python train.py --arch="dit" --model="image flow-matching model" --dataset="Sentinel-2 satellite tiles (TerraMesh)" --train_examples=145000 --image_size=32 --horizontal_flip=true --conditioning="none" --objective="flow_matching" --cond_dim=256 --logit_normal_time=true --norm="layernorm" --activation="squared_relu" --mlp_ratio=6 --head_dim=64 --fused_qkv=true --qk_norm=false --inner_norm=false --patch_size=[2, 2] --layers=8 --width=128 --positions="learned" --optimizer="adamw" --lr=0.0025 --beta1=0.85 --beta2=0.99 --eps=1e-08 --steps=11900 --batch_size=256 --epochs=21.0 --lr_schedule="linear" --final_lr_fraction=0 --warmup_steps=590 --weight_decay=0.05
Rows from block 4 of a small image flow-matching model, named by matrix and row number. Rows with one number belong to one neuron. Each number is 128 + 32 x the weight over its row's rms, rounded and kept within 0 to 255. All counts start at 0. Numbers have three digits each.
After each neuron's rows are labels from the 100 images, of 14848 (inputs lightly noised), where the neuron reaches its highest value: "responds to" is what is common among them. Only what is clearly more common there than usual is listed. The data: Sentinel-2 satellite tiles (TerraMesh).
# fc1: MLP up (model.blocks.4.mlp.fc1.weight, 768x128), inputs 64-127
# fc2: MLP down (model.blocks.4.mlp.fc2.weight, 128x768, transposed), outputs 64-127

fc1.602:145104101109104155116038104186113168115110139102154126161117132127099129196125150136085156131113131108133146124125168093126091147096186067171099190176161134150140134150066086136169122142124099
fc2.602:180134173124171155145152098044084136144124108123118140100135102197162048125116112119134131123142084136139178161117139147133112123155115136107142138144156122106118139090066145137154091030128089
responds to: crops; main land cover: crops

fc1.10:134128147162142084108121177110120142106100148115228160153193115100134123144095167137196118120098125205121124168085133161116153038107173145182109114131121147105096089115116093134134076141205180
fc2.10:122125122173115219156156195090122133107123104123142127200094111087117124109143120126140077123152144135063131073121118139151161128086090162180153138153123156128140079124130079119152086074152081
responds to: snow or ice; main land cover: snow or ice

fc1.524:154116089151139138169164126118143091116117168166140058087150145210188099144100144145171118114181101138146123138086156126178135101176100096175088110089119103174143142122132074135177101113159151
fc2.524:229143131091047137135148142143114136125157117134119112174101153085168127120119142178136138130107125134163114066175103139128148122142177136103034091114194118143108137128108105121108191158142206
responds to: main land cover: crops

fc1.241:180090072120161130113171105076124055090166150163098142075142139132146162136112114116145138102115055130148120146103077147140173103171161122149153160192149118160125113137084125156151108134159145
fc2.241:114106140123106141116106136113123095148112138142120088155109092081124159152128126134152109131191108142148151159081070115145180159131087104170090075109126188143131119167074075098130140199121080
responds to: built area; main land cover: built area

fc1.490:198133118135148095149143113156135100139109126146128127146118152177112172130147169176175153117138117118206159127082092144181061118135113100167231171074111157123182156152109103100118105149128128
fc2.490:206119121123126139137135125161121169103167111100144153159168146138133104139150113173118096121109118139110214104173154143148119114137202143115067103130122145113090149118131108151100235140102156
responds to: built area; crops; main land cover: crops

fc1.440:196152142101104106125130077090140180108114165087104122109135140129136125100104113118108142167171117150114101148135127098162116130169157116199202187177107181115109105147088100119108083116150138
fc2.440:210152166109147140135129018078077085104134186112121098121144111097138122135111110124100114120102109117125117093114120169155109131131115061090091119116159092145100114089153157144114105083190153
responds to: snow or ice; main land cover: snow or ice

fc1.505:080119136160106196152121116127105118131104164155100233115205139128146096124132225139168089137083117201164143131112136139096078089128136147184131102113107124121166137150131127111149086127236140
fc2.505:056135068152091175145117096244134106122042061127126095174117113071115144120124141159138135126106095130171200092103091127106169132129073109147201151130082122120151105120154085162132136153121144
responds to: water; clouds; flooded vegetation

fc1.189:173122104105098117114147108157153141141147144153144106131140149138115095144137136104147133150192112152158078169129185143225091101125205123169130129135144101156136099109152122123145090119156098
fc2.189:174115171136123105129106129129137139106150123124168113082139188115158082186121131116110141138119149142107109113084176116103085090049112110094072100148168118118160105162100167110139073089141163
responds to: snow or ice; main land cover: snow or ice

fc1.754:126131146110106105103141094202118197160096120101115109137121145131132161167111142184110114138185182134102083120141148079117081141087155083156169140092065117143136134183073117109143112099141113
fc2.754:240133121134111112125162136184113144146143141146128184097136099106166102128108124101097147156118082127135116115133196212143099138193122117123081147162101184110123098074205118168181151144132108
responds to: main land cover: snow or ice

fc1.471:179090089121064156117109171085115143117159135113132153058197119186097123130101150141155158121138090168093081140125070121134103101124170136199107129127111163140138059126101097149102072121154120
fc2.471:121139095132073119161134064137116112115137122147127167131134116153154122117187098155166141135089107116149121164189107112164116133129123116185059161129131112133154153125112068124127154169146129
responds to: clouds

fc1.441:198156076119150153125099134133152124133153138105074165090120161105135170115150136150078160129087135133093176168144066186148139169102107123171130188132104194151116112076109092123067114137116099
fc2.441:111132079139060178107109072108173147086084153117129133113127156193122124110104131111127114124144140121108177066168107107132127114091085122137115140143171122122154052135068115112107115174140115
responds to: clouds

fc1.588:160167084138140072095101135092163114090080104108102118137169101071148110135121139079133124116144118177079099129135156105046126120069115158121100144124123099115142115109107055141099133132165144
fc2.588:191113101096181076099144170111053037115141158140112154142121152163132163155124131123123123143099128133170118115154145145138063147072140155097158150098135131126127087140140107130134093110138159
responds to: main land cover: water

fc1.586:218106101097121121130077168109105147139155150107099173134188133142107129117129204130161156140102070134158088110151107115137202121168151100152159186176102115113176134081064040116065089106159163
fc2.586:165128144125156087102096099152094124129119137166123096112127123105135112100108130064101121101058090124096100088116074142115086130096143110097080133096153083097129139114150124158139119110130169
responds to: built area; crops; main land cover: crops

fc1.292:174186127143146139145092122136088147184136124064094132076123117095124185135067100090063205147151096124071146136169152147139106088142080120170114100097117177205049121127141109125133036154096107
fc2.292:116141132141139146114050160117146127188154134112127100051132112119145098101115105080088130103143145147124141130067134110156150146093150132125147172092143121192114127119115146120204047108109029
responds to: clouds

fc1.620:125101086084108144134157111142142074134089123160184129144146117151115131162120162117169140150177149158145110108103145130169182131111110103164151149098128121151146103109117142156152103094174138
fc2.620:118101128134094161147118105128118118111127148078115142138155134163089120136154128144152134093128116128159121204116137119146220102080177085174095179179138122103147140108122102138127074042137098
responds to: crops; main land cover: crops

fc1.665:161075109111129092169155083122134134119145110143094177137192117105124129091107215160169118164078115151177158123103124099177156111155240142153139155148166134093130101155121092192117125108172091
fc2.665:133127165106193128118109157123118134125154101133110124057119141142122154149126146106110115117135155144065182164070123108158114138150060095157140143164090132064123208158091109050142159119130063
responds to: crops; main land cover: crops

fc1.573:122081057128110134121169143122132141192129130180158056114172095118113090114138118177162091168140100152186117115115179083142086105162128183120109162142102090072118113159087062144154140167172139
fc2.573:103131040144202149095164166113138034160154128125112102074120124157114170168126124155115130116140168130196122125165134133128106142138096139111182131164069141015117159159177101130081145178119094
responds to: snow or ice; main land cover: snow or ice

fc1.14:144109134241146174105075112126113014125133148148122124186096136191067142125160141128148124145179092125141160111096141121148155114159122114146153116118108169104130121139097140160133115201139132
fc2.14:126118128123104099081069064128111120101135187133136118159127125108033113136102140121124120091098112144112128103085055119131095112138148135126110084127173131143131128138097149055139120136127141
responds to: main land cover: snow or ice

fc1.242:090146141127144158132150198130149108132135181117155118116126162149111088123121149105150130107146164139079154118083157137127182145128078118204072144167152132140137117110084130038140091092153102
fc2.242:181101118170090136160178100113118153136131138133140108144148139044080127108098116187173115129074116127142128130136105148128114130100209141127065103098158113155144145119167154235124130117143141
responds to: snow or ice; main land cover: snow or ice

fc1.257:193137142087146129173118148158095125153111093126141140135088142115097143102136110123103099118080121097153237121093116139099107119090116131133159144104091111122120193121055155164086140173111172
fc2.257:167117102010130118139142154191127223145140096134134107147146144136119126098130125153140151134104136138109243197176141126128140120112130133121111102107088143178124108132149181083136163145123134
responds to: clouds

fc1.388:181102145140172120185110124117121133118157105152112144139137078094128225101167114126173169111096080121146138147100074121115173123145102126136148132114148196131145108110083126082075100134165138
fc2.388:103110148060184166156173168064123106123093148139130101104121086190136087084152140171146139157091067139083134066154092177139137132148173136098154147159142119090085119095131098171109131132113153
responds to: built area; crops

fc1.707:158116138135114117114098125174099053148146089160123135072147092173138170157121111103144143150121082114106101139105106102133149101104150145162131148121086122110134170099117104164138113038157099
fc2.707:163141155165150128165132171116156076130156153139115089144135128166097089149129140128154132138126145120117057167143141124130226125124094128090115109135072119110147127157131099173149140066120068
responds to: crops; built area; main land cover: crops

fc1.27:129157071122150150143072132119133209155113096122133155131125121058112125120145116103116127154064144135107181138117140116070144104170123102174150106177171153189135157146115131166127087147136134
fc2.27:156116104095113133157104106119129232118057129122123161152110085083084110113050138156108119136110117114097173198066092156108194126154178151124050088070173096153100112086145147115100147122111144
responds to: main land cover: water

fc1.468:121125115131163109099054156099108152140108139120128158087161117142098130130092125132103169093161110157103144148201092143127058161147082109133120111084097207184078082165144110159151081164142137
fc2.468:162142116129177130129101140103111066151124075125149126127132089157138104138127144097117138109211123124105123099079125146143115122102137148128168165106121107110131087093178123102087101147154095
responds to: snow or ice; main land cover: snow or ice

fc1.268:115140083155167141131130120106113132104106127142132132058175070075141177132104118109125110115110108173072121116177143087052117100109085162130128104113186087111126119150146086184123100109168159
fc2.268:160125117105222113102064140108132177124149215130133128159154151138055049124103137123130132118119143129098068091112104144130123130175111102148186136117239159105128171123127165114114145175132140
responds to: crops; water; flooded vegetation

fc1.525:190095165134111135153096092048113071109130110102139159131125129147112135118134174149163173118136097134086136128116065144164131099145120084235166152158132182172144115111180090184108049167114103
fc2.525:169145047119178162085155164111096158154160123112113125121155121165130123101146173149102116111142132092136180101090063099148147086173135142124152172131144070137115158117162116092157100110128114
responds to: snow or ice

fc1.19:158119081145134105088129123153149172165140169121128171104193120141103194109102235150159135145097118189083157136126090164130144101103113129175128146131189130148138151124059128089150099112135083
fc2.19:082126090137047091130152051169075161124095102138152181120185124147084093102160148130209082120120123123178129085126141125138167142083106113159103137133156171107149132117168113193101129133118080
responds to: built area; clouds

fc1.11:127095098123116117171128152138119131099125103117155143163089088093131183134090126103119214085133152098103134128169111116119097172120075047141159128109134117215166143118049158189131072134090108
fc2.11:164146149113104094185135128134123145110135164148124109131138117125092061141112115090158134151129120125034128115094133127127163123108127121122045134143139134191151143113165112072103146105125065
responds to: main land cover: snow or ice

fc1.422:133113086153133146138162127124112097133166099124126144128119110101160201200114122118117144092099184101089137113078120097160059148124084090141137157046137150179137132104131164164158117117121101
fc2.422:144140150107127162136105132115132108158120090119144120123121137187120108166153120155127126111059135139164067119073169126136035129080117134098086141193177171137117092113114189127145132087154141
responds to: crops; built area; main land cover: crops

fc1.411:117112113097152107149143132177136088135168153139095134136158113067124156099108108149127143115121115135083094103129092107154124132209078132159162157158115129141131117145079096156101110051145135
fc2.411:172107145111133150129121151076086097143124068115109118163151159140146103133113105055132120138119131132251151114134186121119072120122101118114132168146145128122128159121163085075166141113132134
responds to: main land cover: crops

fc1.332:159140104106171142135104136168138193132139158128151144111128072084182194156170110143126163128113126119181102168120116119143154123118107129174158182137157141158138150141152073093072105108132136
fc2.332:110149104090201138164089142121140255156148122142137109136123147184155085103125126127118122185158148146153084102068189099146164091080103136121088137136145077122162108156111078137119120127104131
responds to: crops; main land cover: crops

fc1.348:130097101134100095135139162101148098100186112163146145162125049097111155150129137122137156125111125093102170135115120054150141150129187093148123100079112109128123097194096142108102111055103162
fc2.348:184100163122109110055118150126092121118116093151124120083101141164193104126140131117116148137135085134054162104150153139124088130164054140099159178158097141118110129099192133145188179048128169
responds to: crops; main land cover: crops

fc1.362:151143093099151135102115031102186159139158194147160089125102128078090095162177161186122107157176139133116097136130078138109132135134119127126153141113119078173124105141143140111120144148121217
fc2.362:130139063134027113128121080161124164125106075127128157166125129162088140108165120107125141121090137119252094109160051114123167136107148116129180150109134162142120156132126149159126153180118177
responds to: snow or ice; main land cover: snow or ice

fc1.335:178165131148170125132115141141116157132195119096075210136158172148131142147085158122076127084093128159139130081168092168150088132140088133131162161115127119159069158142117173135128113113117129
fc2.335:139136042145095130104160055114114147092044115137128105162127144108104092118127130175149130092241132110208159144161122127128038133126113120115090134143139138130133131132161125135057209160126112
responds to: clouds

fc1.95:159092083144213164116137126104148112112148160185114169128151129166111144075137186089184106120082118144141142139082091129118170125174094128144141127122159141152203135082111071116162066140209131
fc2.95:153118120106127081117110119111112089128052124126108161103121115056138105123071158146178130179120067105083104106152110156128036107118146141126073154122168074120108104117140122108124090076089117
responds to: built area; crops

fc1.252:151092113147172123120143135076096071110114124123118113184112114131139176120081134158128141124130122118122113170175143080131085149146135117104201121108238113144146147133131113215130105145132124
fc2.252:140120154104146162136091125042145104131150144107124118187117137116179047115171133129117134109113114140132105104124102111134063144158118117141134139102167150124103158132124142000087109140121073
responds to: crops; main land cover: crops

fc1.447:132119132095173151077159153154203134115132101144123128171084108169182118163143164147078122096128131102156166136094151095144136108115109010161071123146100078084116059138096129139167124101054153
fc2.447:102108142121000117117140161163088121066040175127136131213142175149125117055105124096116131160100109134069181129154132123144140120098159138087146131134059143103131146131158113107091122102097127
responds to: snow or ice; main land cover: snow or ice

fc1.547:223078114137132163151130129154104137121145069103152143116113165109124190116116126113184124093079146145120173132107112141100129126185112074132097190102140111133155174070095137128118104136139155
fc2.547:128136133146101184132134084160148228086063187143132114099110132159145073100102166218147132150113122146133178118161167144136123125169149174125152123116143149175100167110171150126097179152147162
responds to: built area

fc1.581:141127131108114184154113189154155106144104088140131143142137101134132134163118140105121134112147120136128102155131133124143116147154152136139148106107174131106144155094017076184142120086139166
fc2.581:133147149137182176053108214060128156126155170105115100129131111180125025129132105102125110119115138121138130121084175103118088115092141144202093172122163133144137117136145142143124078037157024
responds to: crops; main land cover: crops

fc1.307:166127129151118049105175097072106143167139142118125138110176100098147210048142122180148129115141066143146114140119127104139170090127134154131110105117098116120140084191155109106061117057152146
fc2.307:093122155143168125140121150098139228131128110142139093117102103170152024119106126173129120094102099152121125154155147105122077143150119128123146139125111113108130105109121137118149058001118117
responds to: crops; built area; main land cover: crops

fc1.114:211103104152123124118073128103137166088117112110123122094187138123116183148134079135103114149116088187139125093181130145093123113081141156133175147062128151122045057162110060117148122147143186
fc2.114:164161151142138136101114184087156116146138060128113097043120129157163131128134101119178120123172130129160137125126126099138159120107166144189138180123093083098128072130238125179152096064116190
responds to: water; main land cover: water

fc1.369:139219190122134177133152144130072110129158150078025180172080142161129137147146119138087106084131120119133079156108144181158120100144104119116105113174084121082142157119128143071118150127098148
fc2.369:092143170170176159124084119151206123130163145127123153088122133125137093095150132220133127142045173118102083101101143150128113112114141134092166148184072122122129104175127192190182121131133151
responds to: clouds; snow or ice; main land cover: trees

fc1.32:126164180143138068141149091094107147137192158086106164181090108114163200078134177130169153149122106098098158107120132149161185105053098119113119112170151124106144180104136152075082124072130084
fc2.32:099146198124161046143106132068118201132125122120143116150128149162162070141140118164133101134115108132081157150124172118122084129091167115105149103108153122150128101131114124218189118092113111
responds to: crops; built area; main land cover: crops

fc1.755:090059120118124139105099133102143094106145150161131085130142063100106129121100163117203123128169101151143116150091131089175212118183105105184104138144160168169139111139105150156081071098180061
fc2.755:175153135098096138145106129106092187143113094189082197129147110104054156115114128182129113115061102116178178137134168153172084136145148143143110158126167090134119160094133095136110098120129156
responds to: main land cover: water

fc1.730:177110141110166154094134166136108111117169127153119160097149078134134142095155093089160131073116043110125132152055090119118159106156174151140136114173093112127124103123134138121161115117129164
fc2.730:137126201117167172122140164075185150117129118137127060019132072087121142147093130121126138170115114134074169131222092219139108135159095134100191079142095203127147100075122179113106113126120161
responds to: built area

fc1.36:132126074133146131151179180118125075154112076145142143100152107071101179122095132131127129116062106150065093118129146075068126124188069136128081110127174131153121132188138165168156099161140142
fc2.36:213116122149111109105136147153148210160150134140147132091142161123197075121158114119125107133172112135170089076115124126141139098188098108159169159126210133158123162122119164075168126130114192
responds to: water; main land cover: water

fc1.583:143140129095121170099179122089107162170144132170167094147118150086097090164158123169138121163134130124151106145110115109138105127188123164148149142066066147193116164116104100115135111099169084
fc2.583:133120120120087135084151160192078125088159161133115213180127082182063134129095123115136118134147122152151147151138082215132146128181165158190079138135147208089127109079156122138116121159142145
responds to: snow or ice; main land cover: snow or ice

fc1.377:182097128196167144155110153097068095142142117120153087191144131109191090139111166155159124140139134131143183122104116120191064133134081150160145143122073157135129130116147079235112106142151176
fc2.377:134124118138160178088117132104108079125126150118129150163104112182184148145065127120126141118168140134133177110156134163173104093177183104131067138170072119109117127134126035074111166169120118
responds to: main land cover: crops

fc1.555:185205095164154144144167165077089201166104104073134109096115105094129160088119117123082110166154108146086186125184126112128128129113095135149116103118090103129081152126130079072153102182121090
fc2.555:151143102144164074081134090138109047129134140138133130167110123141119093160123111157148135139108104107125152125113163159136121146164122145151114120113100143121142177117172128182160075174118097
responds to: water; main land cover: water

fc1.194:236176189093135159174066131111126146127123150088121174101137114136140189119178144119076127126088119156111114107116144093123113119092122145184159148114117130134062121131117115139126094141135160
fc2.194:104122094149111112173153099129154075125121130137134103113128174096139071215119129106124104155174132107043138111142150134107036128103118120073081069178134092097156080133111174121104167142127131
responds to: clouds; main land cover: trees

fc1.89:137144089099144146107084083125080166143089056164079105103165088074146177148155131128180130113146116109116160171116163090114134090167155115117091097118092130137119111169051035105097146119137117
fc2.89:146129124139209145133102105150165129110157204132129113126127107135145075135095124159145136118127164126172160158155166128140175122113146140105160158171018084126123111142189042199162167083127076
responds to: main land cover: water

fc1.752:131101112189142106170137149113068097133143128117072122079134098113199128092101114137152165123102108122116146161114088092145181131173164087125194155133094083152155169143142065146119073133150162
fc2.752:185117101148195043132104094158093149102111180116128152150136099175129082126128127166111149123122089139091110163144159149150026119099093143144093146105099128133094148089125099112110153174145133
responds to: main land cover: crops

fc1.693:202130093097091077143094091140115086063123133111160124123134176117128143203124150144143139136102080122130108110111098090106084133160122124135159112144149141213146156116075139122051111128129069
fc2.693:122104106132082150114097166170096173129132144142105159138159104087134180133139133112155132163201163144156154128129158137122191136074115132137030068060093167120133150173202113120105128179114112
responds to: built area; crops

fc1.550:146132142128068094148154156171070100149126130133194120162100131100110131090112142106114172137075109104062092124088140135129148094111071102163155168116186123120130156100098110123129115136113069
fc2.550:132138137067153071160167123206125108130126181146116111076129168135128153128162130116159136137094155122161095144163147137133131146126154131130066123127188119118177090148147105146187138071139080
responds to: snow or ice

fc1.736:139133061115175127108070090147124158095196128096105166111143125132138141126140113151124196125116117119063172146175073093142178127131135158120065115149095066130180080123113124119165108150102099
fc2.736:212125202138218122105020174188133087147218150106131086141140126103089138134097133150114114091183111137099134121113090151151166101108139126215209110139106179152154165136131156140105175151138111
responds to: crops; built area; main land cover: crops

fc1.145:138136153119110114120108062209102137137095157123114100139129160118075072153126137170154135116178120151130091117109123110126122115203187109162192129124118127140142163196091160108123108080167111
fc2.145:108108109149137164081100103064060177085137164135124122092133141120096061128122116149135135103138119124107121130148049128095250125120210089142104113133164138120163139106077137142122167096132199
responds to: main land cover: snow or ice

fc1.486:141106101195189162167063141118048067130147103136124137183116108142085132152087137139130133142127119130125141119152058107111085146115124126157152110076141104140124148114113153119148096176127149
fc2.486:139132149164105144130077150132126127118134170120112142138142122136014131119132145097102131139161125122125132069095121139142071137137170121080105147121116147124083151125125117107134137144132128
responds to: main land cover: snow or ice

fc1.168:129156116153168104161088136161150098132124164116138125164165140126076118140117137166113132125112149122147075115204115072086138139207197174136119109118047129182104140107160092221108139149168079
fc2.168:124128115242154165140139125172113136181167089130135109154118113125130127157103119115115132114152131132151079105106109120136203097186093132118140140114058133171129115131091118000114113143128106
responds to: snow or ice; main land cover: snow or ice

fc1.205:128116108160139115152125147107157150149136171143140074070178157114167085143092134199150116100116129156092165143049127143135085109164128110145114131144102169132173126142102107107188092121167121
fc2.205:211124109105135114164148148096121174142180085101119013152107164100143091129111132169177127149128140158132114117185099113117147128151197102080060061108127097129180124125106117135096214126119098
responds to: crops; main land cover: crops

fc1.670:075088152142124115146104080138101118136131139103113135082147110148116167129090138120159140069144128147141149231085079115088141068131138083146139156100078086151120161139111111126067097134135073
fc2.670:090111103196108143086116122111121163151150089145140135218139107116145131134221140129148123094110163131128151176151073138139160121091125137172149119139138130123119166147091133240115137146126133
responds to: crops; main land cover: crops

fc1.664:187120106086096110120121180204171126117092149116121124084131141192089135149151140157142131122171109141181105124130177095126132062105218110155100112104127127136145105134144139075164115098146121
fc2.664:111123146127199143114121132127175210145168135117117129127122146106104115132183138112132132093160142114056129102104100098123140132111126116102122125110194151150144132141102194142128196120124125
responds to: crops; main land cover: crops

fc1.61:157141132157097094092132080174141155138092126082125095187124154121130198158131164212132116180141169153136126149184123134089070144146132107136107135094130097132118135139098115116139117116142064
fc2.61:151143095144149041112165161249112124113103134112126178147127113103105095124107139122108157099166069121170114117080131175127101134136074141114199162160075166140153152080194118153181139097130085
responds to: main land cover: snow or ice

fc1.51:179102134116199142132181115131149149155113193122166104106133068106192124133078127142138167093130114131136202107144130101175129112163147056138110127143133099161114148137100135062097084135133169
fc2.51:093142142063120150127136095112129008156153107123143157144124136131160155103130105154143137136102091088194213128118135130111134120115105136126077138140107145132128102115119078158166149142130079
responds to: snow or ice; main land cover: snow or ice

fc1.90:089147119166110104126070152168153138120124093114141144205135080158020172146132125164121136107108126139101112139106107081142090125173129101136149150106113096108133159172164119154098117221134119
fc2.90:106120159129166081177095129119118116134154220125127131137138125108156104129116133099134121128173136138144118107110098127124138114162045142125037080119126153117136090131011121076169139196127154
responds to: clouds

fc1.343:137127100177102108089099144104140124128130114113116143195124134147124146092173155124149161145121128129110125153083040144193189144175152122170136174162056152140149144118127137103100110158153032
fc2.343:129143118189128158169076081100139091111106179111124145106112113124111127077152120122143116091116112112133161108131074103125186129139093154138113136136083099144134124110117094158127124150115048
responds to: crops; main land cover: crops

fc1.235:091125097141137134111108137098124108099056103117131059076122104132141104126100109107165118114150105132071114123142117063115158084103141098116155099115154067156137118164151062191163124201131098
fc2.235:124114117108141144142135097151137133097102186132129140130134125169140111126090122189139130126113143124140117160116150110123147123121125127119029140120125116139129125115090101034102101220133122
responds to: water; main land cover: water

fc1.308:155111081135156132101098097144131163062157170179115159145169159173088098103129145132098143138103143136156153107164087120119106162141127087126185173045139117129146161182084123131105112088121104
fc2.308:126138134157075163072119135047113209113149089109125151106159113191173096093175158175094129150202125107114136138058089122130161130111137138145122070146131098108116160119076172137103087116148117
responds to: crops; built area; main land cover: crops